{
  "levels_per_channel": 16,
  "arch": "transformer_decoder",
  "head_dim": 32,
  "fused_qkv": true,
  "tie_embeddings": false,
  "init": "kaiming_normal",
  "lr": 0.0012,
  "beta1": 0.9,
  "eps": 1e-06,
  "epochs": 8.4,
  "lr_schedule": "constant",
  "weight_decay": 0.4
}
Rows from block 2 of a small autoregressive pixel model, named by matrix and row number. Rows with one number belong to one neuron. Each number is 50 + 10 x the weight over its row's rms, rounded and kept within 0 to 99. All counts start at 0.
After each neuron's rows are labels from the 100 images, of 14976, where the neuron reaches its highest value: "strongest on" is what is common among them. Only what is clearly more common there than usual is listed. The data: retinal OCT scans (Kermany 2017). In brackets: how many of the 100, against the usual share in percent.
# fc1: MLP up (model.blocks.2.mlp.fc1.weight, 1280x320), inputs 0-63
# fc2: MLP down (model.blocks.2.mlp.fc2.weight, 320x1280, transposed), outputs 0-63

fc1.369:42 47 65 66 58 58 45 45 42 38 54 52 56 78 57 42 35 57 41 47 60 60 51 41 32 56 60 56 43 59 52 46 64 41 59 48 52 45 47 46 38 49 60 50 61 59 55 51 43 52 55 46 43 64 35 37 63 45 37 47 70 47 53 41
fc2.369:34 63 37 68 64 61 46 39 48 50 38 67 53 41 58 62 48 42 53 69 55 33 30 44 37 51 40 47 52 46 47 43 56 42 41 43 56 50 48 55 42 44 42 62 55 52 71 57 60 57 49 43 58 46 57 37 50 57 61 58 50 48 64 28
strongest on: finding: normal (91 vs 51.6)

fc1.90:72 62 44 41 48 53 42 33 49 48 51 62 37 52 58 61 37 42 47 49 62 35 32 39 53 62 48 56 41 48 45 33 35 50 59 45 58 49 54 55 58 58 49 60 42 47 48 47 53 50 63 56 44 52 56 47 50 41 60 44 51 48 46 58
fc2.90:36 45 57 56 63 36 52 53 39 70 49 63 52 43 50 51 50 52 64 43 60 65 62 54 56 51 33 49 56 51 43 54 42 76 34 42 46 51 31 66 42 40 47 70 44 41 55 63 36 48 56 42 51 48 42 60 52 52 43 29 57 44 53 38
strongest on: finding: choroidal neovascularization (80 vs 29.4)

fc1.383:84 65 48 36 37 56 31 42 39 35 26 44 47 56 58 39 52 52 55 59 53 52 55 52 57 51 42 65 59 55 53 52 35 55 48 47 53 81 52 63 63 63 48 61 33 52 44 30 46 61 40 56 41 61 56 42 44 40 73 31 55 58 53 63
fc2.383:31 45 56 57 60 38 45 49 32 48 44 61 60 34 40 25 40 48 51 45 56 47 75 42 59 44 36 65 50 49 48 53 53 46 47 64 51 60 26 68 50 54 47 61 41 50 63 60 36 45 64 50 60 52 67 44 36 59 43 47 41 58 53 61
strongest on: finding: normal (84 vs 51.6)

fc1.473:65 41 39 38 48 68 62 47 42 40 39 57 53 41 51 44 45 60 45 54 61 32 48 63 41 39 45 46 36 33 44 31 65 45 48 51 84 55 66 46 44 50 50 32 49 36 60 53 57 50 36 55 45 42 54 45 55 48 72 45 48 54 54 35
fc2.473:42 54 49 47 75 57 41 49 53 40 45 52 50 46 70 43 30 62 65 60 64 54 37 51 35 60 51 23 44 45 51 39 45 55 53 55 57 41 56 47 42 38 55 43 53 58 52 62 29 48 54 36 36 53 53 42 60 50 47 49 72 32 66 42
strongest on: finding: diabetic macular edema (79 vs 11.7)

fc1.341:58 65 40 58 57 48 51 42 77 55 47 48 57 48 33 50 34 62 54 51 50 49 31 59 47 55 48 49 43 71 52 55 49 28 59 40 51 71 51 51 36 46 44 43 47 48 50 51 57 57 37 41 44 50 33 40 52 45 52 49 41 48 53 47
fc2.341:50 60 42 44 46 37 58 43 50 47 64 55 50 58 58 50 52 54 68 39 62 32 49 62 54 35 54 57 47 47 51 36 60 52 45 50 43 59 57 54 56 54 52 31 53 45 47 43 59 56 52 42 52 34 48 40 46 65 64 59 45 46 48 50
strongest on: finding: diabetic macular edema (31 vs 11.7)

fc1.679:71 81 52 46 46 59 40 57 52 46 55 49 39 48 34 59 68 47 51 32 53 50 41 55 62 58 55 43 37 62 67 50 65 44 55 55 42 53 62 52 45 67 44 57 49 55 50 52 52 56 45 69 43 65 52 53 40 43 51 56 45 61 33 62
fc2.679:58 47 46 49 59 59 53 48 51 40 36 52 44 53 50 68 60 43 35 68 35 45 54 49 52 49 64 39 34 52 55 43 56 39 53 35 56 58 49 28 52 62 49 40 74 50 42 40 64 65 50 37 62 58 33 43 52 42 59 50 57 61 57 61
strongest on: finding: diabetic macular edema (42 vs 11.7)

fc1.621:45 64 26 65 53 44 52 40 60 45 42 61 51 52 52 62 45 63 58 62 61 53 41 68 61 47 54 38 51 52 38 59 58 36 50 61 45 56 38 38 39 51 51 57 53 46 50 44 50 57 26 56 55 50 56 42 47 51 38 37 38 46 51 62
fc2.621:55 50 47 61 59 50 53 54 51 23 42 45 44 62 41 49 43 50 58 38 50 33 63 51 53 47 50 34 53 41 71 43 81 59 34 64 49 62 68 62 51 51 30 43 55 50 40 60 42 45 47 44 57 48 41 49 55 62 64 59 54 48 55 43
strongest on: finding: diabetic macular edema (49 vs 11.7)

fc1.731:59 49 60 57 51 40 46 41 42 45 47 49 35 49 44 59 37 43 39 56 37 55 56 62 60 50 67 56 45 47 50 33 61 58 44 60 47 57 48 53 57 82 55 53 30 54 48 27 65 49 48 57 47 63 50 45 56 70 51 56 28 65 41 58
fc2.731:66 58 55 55 40 49 50 41 61 52 48 46 30 37 54 45 45 49 48 65 47 39 46 57 68 55 69 63 78 60 51 45 55 41 70 44 42 50 43 59 48 67 48 40 61 50 44 56 51 60 64 74 49 57 51 43 42 45 36 57 71 60 53 43
strongest on: finding: normal (82 vs 51.6)

fc1.450:47 46 45 58 39 28 27 47 47 46 53 56 53 48 38 48 41 66 40 49 45 50 39 66 34 76 56 58 32 62 40 58 54 26 41 49 44 66 53 48 51 51 36 61 45 62 52 51 48 56 46 44 61 63 46 45 47 47 41 56 44 50 41 46
fc2.450:43 51 41 38 48 54 31 64 41 39 22 44 57 48 49 50 45 64 49 47 40 40 57 29 65 55 43 47 47 72 65 64 37 49 68 45 62 45 45 29 57 49 60 40 46 46 52 42 50 67 61 28 46 46 48 59 60 49 52 45 61 54 38 76
strongest on: finding: choroidal neovascularization (68 vs 29.4); finding: diabetic macular edema (31 vs 11.7)

fc1.82:67 64 48 65 59 61 60 46 47 50 54 51 48 58 45 47 59 45 49 45 51 39 46 61 45 39 50 48 47 45 43 46 34 51 65 62 55 53 59 47 44 60 62 52 44 45 60 43 50 62 52 64 45 56 62 50 48 49 58 52 46 55 42 58
fc2.82:43 54 71 41 64 55 65 42 52 54 53 58 41 40 59 63 62 48 54 64 53 39 29 37 47 65 32 54 41 65 38 61 61 73 53 51 57 61 56 57 40 40 45 68 30 68 40 38 35 65 64 54 33 51 37 41 71 47 47 45 37 39 30 59
strongest on: finding: diabetic macular edema (57 vs 11.7)

fc1.233:48 50 38 47 47 68 54 34 53 51 47 45 58 37 56 51 43 75 48 68 51 51 49 56 36 57 49 53 40 52 36 56 43 39 53 44 64 50 65 45 44 65 43 53 48 43 75 56 50 42 24 44 54 60 59 42 54 64 54 53 71 49 62 33
fc2.233:64 42 60 63 35 59 47 49 64 55 52 45 39 43 55 55 43 49 50 49 31 61 59 48 41 34 64 47 39 45 45 50 62 50 64 35 57 30 44 58 67 54 49 36 57 47 61 62 43 48 67 69 59 64 39 59 41 55 53 34 30 49 61 50
strongest on: finding: diabetic macular edema (34 vs 11.7)

fc1.636:50 42 41 45 49 54 30 53 47 47 35 61 52 62 41 50 42 59 49 45 39 41 41 43 42 75 60 59 55 42 38 59 49 31 40 64 44 87 54 47 48 45 29 55 60 58 53 61 53 67 45 52 76 53 55 52 43 52 28 45 50 51 43 51
fc2.636:55 47 47 68 43 59 38 62 46 34 36 30 42 52 31 56 62 59 45 50 52 49 65 43 60 44 51 43 51 54 62 68 39 52 61 48 53 47 38 36 63 54 59 50 53 46 44 48 59 55 54 45 47 54 40 66 62 48 52 35 46 52 46 65
strongest on: finding: choroidal neovascularization (66 vs 29.4); finding: diabetic macular edema (34 vs 11.7)

fc1.334:62 57 28 52 61 53 46 52 48 44 57 39 36 44 48 38 52 53 55 36 64 57 56 52 34 65 49 55 40 59 62 47 54 46 59 62 50 66 46 57 33 54 53 47 59 45 43 65 50 51 42 64 55 65 59 41 50 37 54 35 57 56 59 35
fc2.334:44 41 40 62 76 53 37 50 50 54 47 57 44 45 50 45 54 65 62 33 57 49 40 43 56 56 29 53 43 65 47 71 56 30 47 59 42 59 60 42 55 50 64 54 40 37 52 67 38 60 74 53 46 58 59 60 55 46 43 48 53 44 40 37
strongest on: finding: diabetic macular edema (45 vs 11.7)

fc1.79:63 53 36 36 48 50 25 31 61 54 35 63 32 59 45 56 52 47 48 52 44 47 42 40 58 58 66 47 60 51 70 51 38 53 46 31 43 52 40 55 62 58 42 48 46 65 53 53 49 62 26 71 48 69 58 41 48 43 58 37 41 47 52 58
fc2.79:38 49 38 41 66 71 42 36 44 42 49 52 44 43 44 37 62 38 54 35 49 43 62 41 49 46 61 62 54 42 58 36 51 50 82 58 48 41 41 49 67 62 58 60 45 36 56 57 47 44 59 27 64 53 46 42 59 42 59 52 68 49 48 48
strongest on: finding: normal (90 vs 51.6)

fc1.606:47 57 64 61 62 28 49 45 50 52 27 52 46 41 42 50 39 50 56 32 49 42 52 57 49 54 41 41 50 41 46 53 52 60 59 47 51 38 47 71 54 65 43 55 41 62 52 55 31 42 56 49 40 57 53 45 37 69 50 46 55 56 48 42
fc2.606:51 40 36 58 62 51 64 69 41 36 23 57 56 60 31 62 65 58 48 52 58 62 51 47 46 38 43 25 61 52 40 52 52 48 41 51 57 50 54 55 47 51 37 40 64 35 52 56 48 67 49 57 62 45 72 73 54 50 63 41 41 54 32 43
strongest on: finding: choroidal neovascularization (97 vs 29.4)

fc1.725:72 64 46 44 59 65 49 43 62 48 49 58 49 45 34 46 54 56 43 45 48 41 51 44 44 58 48 53 63 48 54 56 31 26 64 46 55 49 50 50 47 49 42 50 42 50 47 45 64 38 46 65 52 49 64 44 61 43 52 67 55 48 53 42
fc2.725:57 48 56 44 70 51 55 45 46 67 60 61 56 45 58 57 54 47 62 49 48 63 59 55 40 39 41 52 53 50 36 33 43 38 57 62 57 34 42 50 60 54 57 60 50 45 55 52 45 31 65 50 46 40 37 54 63 58 56 49 65 50 46 30
strongest on: finding: diabetic macular edema (67 vs 11.7)

fc1.285:48 70 44 68 67 43 53 57 64 71 47 47 39 45 35 39 40 41 55 48 59 68 56 46 45 49 59 57 42 39 47 52 59 41 50 60 42 49 46 68 53 53 51 39 51 50 41 65 39 51 55 45 47 51 32 55 33 67 53 49 54 58 54 27
fc2.285:50 49 35 51 45 56 56 49 43 44 52 52 49 49 42 41 51 52 47 34 43 34 45 39 63 52 47 52 62 60 43 58 65 69 56 42 51 49 43 63 53 54 52 71 41 38 56 42 58 59 47 48 61 37 58 58 54 67 45 47 31 53 44 68
strongest on: finding: choroidal neovascularization (79 vs 29.4)

fc1.728:51 53 49 35 54 36 55 51 57 40 45 34 47 55 48 53 53 41 28 40 41 52 59 49 33 53 49 61 59 32 38 50 41 36 71 51 60 46 46 47 52 60 48 53 45 50 40 47 67 48 41 42 68 56 65 54 57 47 44 43 58 64 47 46
fc2.728:55 53 50 50 58 48 44 45 59 49 48 69 49 55 38 53 37 47 60 35 51 48 47 52 61 56 53 58 53 45 57 56 54 50 36 36 54 34 49 71 50 50 48 50 50 46 46 57 67 38 51 40 47 49 54 62 41 53 54 65 60 44 48 56
strongest on: finding: diabetic macular edema (47 vs 11.7)

fc1.716:44 61 42 44 49 49 55 33 43 57 42 51 48 66 51 37 49 59 55 59 40 52 39 42 35 44 57 52 43 57 52 50 44 34 40 61 53 57 49 49 35 64 48 53 44 37 48 30 48 30 42 53 48 52 67 36 32 58 68 49 58 60 51 42
fc2.716:52 43 45 51 38 32 55 46 51 51 38 40 42 65 50 36 51 27 33 37 46 49 42 51 59 42 67 55 64 27 50 62 52 47 56 76 38 46 27 39 52 38 49 49 63 61 40 37 50 56 43 58 67 64 43 51 36 47 32 33 42 56 54 48
strongest on: finding: diabetic macular edema (64 vs 11.7)

fc1.175:64 46 60 57 48 42 46 32 60 44 46 44 45 55 58 47 21 60 44 37 58 49 31 43 44 68 60 59 48 43 36 33 57 31 54 54 53 31 47 55 50 66 35 47 41 57 64 44 60 54 36 55 52 65 50 40 52 58 46 36 59 53 47 51
fc2.175:28 57 52 41 34 38 44 52 27 53 51 52 64 50 44 45 52 45 44 46 29 45 62 52 66 40 39 65 48 48 58 52 46 46 43 47 50 48 60 50 37 47 54 56 40 46 50 54 63 33 24 58 54 46 51 51 39 57 54 53 36 51 40 31
strongest on: finding: diabetic macular edema (37 vs 11.7)

fc1.5:47 59 66 47 54 47 44 42 69 51 48 51 50 63 54 51 49 57 58 63 57 41 36 48 53 55 62 51 62 49 73 63 53 37 52 62 46 81 67 47 54 48 42 67 46 45 40 43 66 43 34 53 56 52 55 50 45 57 66 37 44 46 46 54
fc2.5:39 54 41 40 49 43 43 47 22 41 37 72 67 58 52 45 51 41 53 57 37 26 54 37 48 66 45 45 41 57 40 49 66 49 47 46 44 45 48 47 51 45 62 37 57 62 42 40 48 53 48 46 57 33 48 49 36 49 54 60 48 52 57 48
strongest on: finding: diabetic macular edema (53 vs 11.7)

fc1.10:48 57 63 44 56 48 55 28 41 76 30 70 52 74 48 28 37 52 46 55 43 64 45 54 55 39 48 50 34 54 62 50 51 41 52 56 69 57 40 67 54 56 45 39 31 49 44 62 52 46 34 50 39 42 46 30 59 50 59 45 52 50 39 47
fc2.10:72 49 60 52 37 54 53 44 58 50 43 50 46 47 46 54 51 42 50 52 60 52 55 65 66 48 54 44 37 44 49 47 61 50 55 68 59 61 57 47 50 38 28 37 40 55 55 41 62 57 52 69 61 51 53 60 41 66 61 45 38 45 47 46
strongest on: finding: choroidal neovascularization (62 vs 29.4)

fc1.469:58 60 40 49 44 56 58 42 50 55 54 51 40 70 53 31 59 48 46 57 54 45 48 64 56 43 67 60 42 44 49 31 52 46 36 50 58 52 59 48 51 58 57 27 47 46 41 63 49 50 41 46 48 49 54 40 32 56 68 34 34 50 45 59
fc2.469:41 41 47 49 73 44 37 55 47 53 48 47 52 27 52 71 54 61 42 48 37 65 44 32 38 54 25 44 48 62 49 66 47 67 71 58 47 47 48 43 45 44 55 52 52 47 61 52 39 59 60 47 49 52 58 56 78 29 48 50 50 49 36 46
strongest on: finding: choroidal neovascularization (62 vs 29.4)

fc1.420:39 58 44 53 61 39 47 31 53 64 53 40 55 52 44 50 54 64 53 65 36 64 44 36 41 60 57 65 50 58 41 61 41 33 59 35 48 52 62 39 43 43 49 59 50 68 58 56 37 57 56 51 57 50 53 38 43 65 56 59 46 35 52 35
fc2.420:42 54 64 48 51 64 60 41 46 50 65 39 65 45 53 32 45 59 52 46 52 44 49 47 39 58 44 52 42 62 51 39 50 53 59 63 44 55 65 41 33 53 71 57 27 49 56 52 32 36 54 57 45 46 40 43 66 27 56 46 77 38 59 48
strongest on: finding: choroidal neovascularization (59 vs 29.4); finding: diabetic macular edema (30 vs 11.7)

fc1.198:37 56 32 50 67 53 49 54 61 63 55 50 49 51 51 47 50 44 49 42 59 39 51 43 37 49 51 67 47 62 38 38 32 53 58 55 55 56 62 47 40 47 38 47 51 43 66 44 40 55 39 72 58 48 60 52 47 48 49 46 57 53 57 30
fc2.198:47 42 47 68 62 39 43 53 40 46 46 47 50 50 45 60 43 48 52 30 48 51 37 56 49 41 42 36 42 40 62 51 59 49 62 57 17 43 45 62 61 49 69 49 38 56 25 67 43 47 67 53 44 44 46 42 41 43 60 28 39 48 63 44
strongest on: finding: diabetic macular edema (28 vs 11.7)

fc1.333:51 45 42 59 46 49 49 58 48 45 58 35 50 49 59 35 62 54 40 64 54 60 46 39 44 69 43 56 49 47 38 37 53 39 51 62 73 44 62 49 51 44 44 45 39 51 64 61 53 50 56 33 46 58 58 54 45 52 48 52 59 43 65 45
fc2.333:56 58 79 59 57 46 36 48 74 69 31 38 42 38 57 59 48 53 59 51 63 67 43 59 50 58 64 30 44 72 40 56 48 52 72 49 37 59 47 54 49 55 44 48 52 59 62 53 39 53 51 59 58 61 48 56 56 54 38 60 66 50 49 42
strongest on: finding: diabetic macular edema (44 vs 11.7)

fc1.495:39 52 52 66 49 67 40 58 51 60 44 50 50 46 60 33 54 49 29 53 47 29 54 43 25 53 75 59 34 63 39 63 43 28 58 72 58 46 50 53 56 54 47 49 59 44 62 54 32 53 51 52 42 67 53 55 42 48 45 39 64 54 39 45
fc2.495:33 60 54 49 38 46 50 50 33 57 64 53 62 44 38 50 51 31 48 42 55 42 56 57 44 58 26 55 64 66 50 74 58 53 49 53 18 51 37 44 54 45 54 69 48 51 46 28 52 40 36 48 53 54 41 51 48 49 39 61 49 45 59 53
strongest on: finding: choroidal neovascularization (68 vs 29.4); finding: diabetic macular edema (31 vs 11.7)

fc1.289:61 67 37 69 46 60 43 36 37 60 45 49 48 42 37 49 55 69 44 53 54 53 56 46 37 49 52 75 42 48 37 52 39 47 47 52 51 45 43 47 48 64 47 44 50 41 58 31 63 56 56 74 45 49 58 31 49 65 54 59 50 51 59 35
fc2.289:41 47 51 60 59 46 30 43 55 47 57 52 42 45 44 38 72 57 45 69 51 49 55 44 51 50 56 55 43 51 46 52 31 57 58 56 47 40 39 41 45 59 56 47 49 58 68 64 56 48 54 54 49 55 53 45 54 58 62 47 49 51 58 42
strongest on: finding: choroidal neovascularization (89 vs 29.4)

fc1.616:50 48 45 44 42 55 53 48 57 57 48 54 57 52 59 50 49 38 68 71 49 54 46 46 54 51 56 55 65 44 67 33 51 35 45 68 56 66 53 57 56 48 42 52 41 65 44 45 48 56 40 43 45 46 54 56 34 50 51 45 42 58 35 54
fc2.616:49 49 42 27 47 29 46 59 36 49 46 47 40 58 55 49 40 54 42 53 53 38 55 56 69 53 55 68 61 51 53 48 60 53 33 40 42 46 45 31 55 59 48 52 71 25 49 38 62 60 51 31 33 51 47 55 34 74 49 53 48 62 56 53
strongest on: finding: diabetic macular edema (47 vs 11.7)

fc1.218:50 52 46 50 56 40 48 44 54 45 41 45 41 54 57 53 46 46 51 49 40 46 42 46 35 50 62 56 49 59 44 64 44 39 71 49 43 48 40 61 53 58 53 45 41 61 48 71 44 58 51 74 64 53 54 51 62 51 36 41 63 60 46 46
fc2.218:59 50 60 32 55 63 48 51 53 49 73 43 44 24 49 59 66 42 40 51 55 64 44 42 23 53 47 54 54 55 44 45 47 52 66 50 49 47 58 46 49 59 71 60 64 52 46 57 41 56 74 51 40 53 51 46 48 29 47 44 38 54 50 57
strongest on: finding: choroidal neovascularization (65 vs 29.4)

fc1.364:62 57 49 49 38 68 61 50 51 78 54 50 53 45 55 43 54 52 54 52 45 48 51 64 52 56 46 53 25 66 52 57 53 41 66 53 48 82 59 60 34 44 62 57 50 46 45 39 51 54 47 60 44 46 42 52 55 51 61 47 47 41 46 47
fc2.364:46 41 46 54 49 58 68 42 49 47 58 62 46 61 51 44 50 34 37 70 45 40 49 43 48 42 50 48 56 42 46 38 43 78 59 36 51 48 53 68 39 35 46 61 46 47 39 44 62 38 55 56 62 39 63 41 54 56 52 43 44 39 63 48
strongest on: finding: diabetic macular edema (73 vs 11.7)

fc1.253:51 48 34 42 56 51 54 49 46 39 47 57 45 54 50 29 39 44 48 61 56 50 66 59 31 51 65 49 26 48 55 39 47 38 54 65 68 71 49 56 46 52 46 40 53 46 46 66 46 34 35 62 42 54 70 50 41 42 61 43 51 70 53 37
fc2.253:52 43 56 48 66 60 50 54 59 48 53 64 59 48 54 51 57 46 68 50 56 53 49 27 41 64 44 38 44 62 36 54 52 30 41 67 51 46 52 48 48 23 38 42 46 65 23 51 28 53 67 57 26 49 38 70 60 43 47 51 44 39 50 32
strongest on: finding: diabetic macular edema (69 vs 11.7)

fc1.302:45 43 45 60 54 51 23 53 38 47 43 43 50 51 71 50 23 63 53 58 32 71 44 39 51 68 41 59 45 37 45 51 45 40 42 48 51 66 53 51 43 49 47 38 55 47 46 56 37 66 56 68 61 52 61 46 57 67 48 54 40 49 53 34
fc2.302:37 66 29 47 54 57 53 60 43 49 41 28 50 55 34 51 72 55 36 52 49 48 46 50 56 45 35 62 49 55 60 46 44 53 66 49 53 64 54 57 34 37 66 48 48 65 59 51 54 62 21 59 50 55 43 61 42 41 61 47 41 43 68 56
strongest on: finding: choroidal neovascularization (78 vs 29.4)

fc1.485:45 66 47 55 66 50 34 48 40 53 26 61 49 43 49 53 21 60 47 52 51 37 33 69 50 51 47 42 68 46 53 58 39 50 40 56 39 52 49 57 56 48 57 56 31 44 47 74 60 53 32 49 62 44 52 43 43 67 53 63 43 42 41 50
fc2.485:47 45 52 57 30 45 57 56 48 28 64 34 49 50 39 57 36 44 45 49 37 43 64 52 60 34 56 35 69 43 47 56 60 59 48 59 43 48 52 67 51 58 45 34 50 41 42 49 53 34 42 42 56 49 46 69 40 56 59 48 57 55 35 56
strongest on: finding: choroidal neovascularization (96 vs 29.4)

fc1.106:57 42 54 56 44 45 46 34 48 65 43 64 51 54 43 44 54 60 61 63 55 45 48 36 50 57 48 54 55 49 39 53 41 30 37 46 64 81 56 42 47 52 37 55 52 49 58 58 51 59 57 47 50 41 63 45 55 66 37 55 43 45 48 39
fc2.106:67 50 52 43 38 58 52 45 37 52 60 45 58 50 44 50 72 62 58 26 49 51 70 61 54 43 45 54 58 45 41 59 28 41 56 58 57 39 45 51 52 47 49 45 64 48 36 55 65 37 72 43 37 44 46 48 48 49 65 74 76 46 61 50
strongest on: finding: diabetic macular edema (49 vs 11.7)

fc1.410:38 52 48 54 61 63 42 39 58 43 50 51 49 56 57 56 56 75 48 39 72 72 42 61 21 47 66 46 47 40 51 48 50 51 52 44 69 58 66 50 53 46 46 67 46 35 58 41 51 47 49 42 36 48 37 46 57 63 55 28 33 39 37 64
fc2.410:69 45 46 40 55 59 50 44 50 62 66 65 61 57 47 41 46 59 61 40 53 51 61 55 61 65 45 55 53 60 55 33 57 38 41 48 56 64 49 56 48 39 48 65 66 58 44 42 78 54 34 21 54 32 47 45 40 61 44 46 48 45 34 61
strongest on: finding: diabetic macular edema (63 vs 11.7)

fc1.277:51 52 57 29 53 60 51 42 50 52 45 66 49 61 57 63 38 59 49 61 60 35 39 44 42 65 53 59 47 47 41 38 54 53 61 45 72 53 67 40 47 65 40 44 55 53 68 42 53 50 43 49 48 59 68 44 42 48 42 59 40 57 52 54
fc2.277:41 55 48 50 33 43 54 62 43 33 44 43 65 50 51 32 55 53 52 60 63 66 52 42 46 55 33 70 57 46 44 60 51 59 56 45 47 44 45 61 44 34 52 59 42 57 36 43 50 44 57 45 55 30 50 56 58 61 60 63 52 41 49 41
strongest on: finding: diabetic macular edema (38 vs 11.7)

fc1.423:42 51 63 60 59 48 51 45 50 37 59 55 46 50 53 53 37 57 66 75 56 59 49 78 54 43 41 54 38 37 40 54 51 50 47 55 67 51 42 71 42 47 46 44 30 40 60 68 66 42 53 36 55 45 60 44 40 66 60 55 45 42 65 34
fc2.423:52 53 54 32 37 53 44 66 44 27 30 47 50 74 38 50 32 58 44 41 62 61 45 61 61 47 58 47 53 41 66 53 58 53 53 51 48 32 69 41 53 51 54 43 34 38 45 54 59 45 33 62 53 46 66 65 41 44 61 57 52 54 37 79
strongest on: finding: choroidal neovascularization (85 vs 29.4)

fc1.261:43 56 44 42 50 53 42 53 41 44 48 54 53 41 66 61 38 99 62 55 50 35 27 68 53 76 38 64 53 58 43 62 46 41 39 39 42 53 63 46 35 34 50 53 34 53 62 49 62 71 54 46 59 40 59 33 57 53 55 75 66 25 49 53
fc2.261:57 47 47 50 66 45 53 52 58 55 51 37 51 74 47 44 47 40 39 39 56 56 69 50 50 38 70 39 65 54 60 41 53 42 58 50 53 53 49 45 60 56 52 54 71 34 42 59 65 41 45 45 74 41 42 60 30 59 46 42 57 55 54 47
strongest on: finding: diabetic macular edema (31 vs 11.7)

fc1.611:69 51 32 55 73 60 59 51 53 71 53 45 44 56 44 43 64 41 50 46 51 54 48 45 44 77 46 46 40 56 63 56 49 32 62 52 64 60 35 48 29 41 53 45 56 62 48 61 48 50 36 48 42 66 52 53 57 42 51 55 60 56 55 34
fc2.611:42 43 67 53 53 57 49 54 64 61 25 54 55 47 38 45 53 68 55 59 36 59 38 52 61 52 43 43 52 70 58 61 43 32 55 41 55 51 56 43 54 36 36 51 33 43 50 53 37 48 46 65 49 45 49 68 62 68 33 45 40 44 38 37
strongest on: finding: diabetic macular edema (51 vs 11.7)

fc1.464:54 53 56 46 62 47 28 49 54 50 50 48 39 50 36 55 30 66 50 50 39 41 37 74 48 57 50 55 42 52 43 63 36 50 52 54 36 58 51 53 48 67 52 36 38 45 61 43 52 44 43 55 43 84 73 46 58 35 37 65 57 59 39 39
fc2.464:42 58 64 38 58 54 35 64 51 58 59 38 57 36 39 60 57 63 53 54 46 51 35 32 36 67 38 36 45 60 59 47 50 47 56 61 54 56 51 47 44 37 66 51 56 41 52 45 32 52 51 30 39 52 43 57 66 45 44 34 54 48 48 37
strongest on: finding: diabetic macular edema (54 vs 11.7)

fc1.71:39 53 55 30 49 51 57 26 53 43 40 46 47 52 42 35 44 42 46 42 56 43 45 56 42 57 54 57 33 56 57 49 56 32 61 42 63 59 51 51 39 60 47 36 39 59 31 61 44 44 42 58 58 55 60 40 56 40 46 33 45 54 59 35
fc2.71:57 57 48 53 68 52 47 31 44 47 42 60 47 44 65 51 53 67 56 32 57 60 27 52 49 58 23 35 62 46 54 61 61 40 43 61 54 51 45 47 60 37 54 47 50 44 39 61 34 62 75 59 36 47 61 41 61 56 52 57 49 55 40 38
strongest on: finding: diabetic macular edema (52 vs 11.7)

fc1.339:56 50 49 30 61 50 46 55 62 41 39 52 45 66 40 56 40 53 42 37 45 42 44 49 46 51 47 54 51 34 47 52 56 34 56 53 67 58 50 45 41 46 52 33 49 43 53 43 61 50 26 52 58 51 62 48 53 73 47 58 48 42 54 47
fc2.339:53 40 52 54 37 43 45 56 55 62 36 42 51 55 45 33 58 55 48 49 44 63 59 43 25 58 34 48 56 67 62 44 52 43 47 56 52 50 41 63 50 48 49 55 42 52 47 46 64 44 47 61 52 46 55 55 66 44 49 45 65 41 63 25
strongest on: finding: diabetic macular edema (43 vs 11.7)

fc1.156:55 71 29 46 52 57 60 64 52 48 59 51 52 51 58 58 49 67 49 59 74 41 39 43 57 58 45 67 48 45 39 45 42 48 47 47 56 54 56 76 22 46 34 45 54 40 62 52 40 58 55 58 59 44 39 53 47 44 50 51 44 59 37 51
fc2.156:55 43 63 41 40 38 48 47 48 34 56 45 65 70 58 52 54 39 54 56 56 55 43 62 49 56 32 62 68 44 48 50 48 34 40 49 52 67 47 56 56 20 64 49 63 69 36 55 68 46 27 49 37 39 53 50 37 66 45 56 41 34 40 65
strongest on: finding: diabetic macular edema (30 vs 11.7)

fc1.21:58 42 47 56 62 48 50 45 57 45 47 48 47 50 54 45 39 49 48 48 61 40 59 58 56 51 60 56 52 49 45 41 51 43 72 73 43 48 39 46 50 47 24 42 38 63 51 56 37 51 56 55 53 49 42 46 51 45 62 38 60 59 50 38
fc2.21:43 44 54 53 59 33 51 52 42 44 58 52 51 55 47 49 50 42 70 45 59 44 55 43 58 59 40 36 49 60 58 60 50 69 35 33 38 52 61 61 33 38 50 45 30 44 56 52 36 61 44 78 47 55 55 55 40 54 43 48 50 35 42 61
strongest on: finding: choroidal neovascularization (78 vs 29.4)

fc1.430:48 66 25 44 51 61 34 36 48 46 49 40 42 54 63 65 48 61 47 60 53 56 42 54 55 56 51 69 45 45 43 39 51 45 49 42 51 55 55 41 45 68 50 45 47 41 61 45 58 60 42 49 60 49 49 41 37 50 52 45 50 58 57 46
fc2.430:58 42 57 46 26 43 54 60 49 62 64 35 54 56 37 30 55 28 59 24 41 40 62 53 65 51 48 59 67 62 51 61 56 46 34 40 37 64 49 70 54 51 49 61 51 52 44 53 48 46 57 50 55 51 67 65 34 40 65 63 33 56 58 47
strongest on: finding: diabetic macular edema (65 vs 11.7)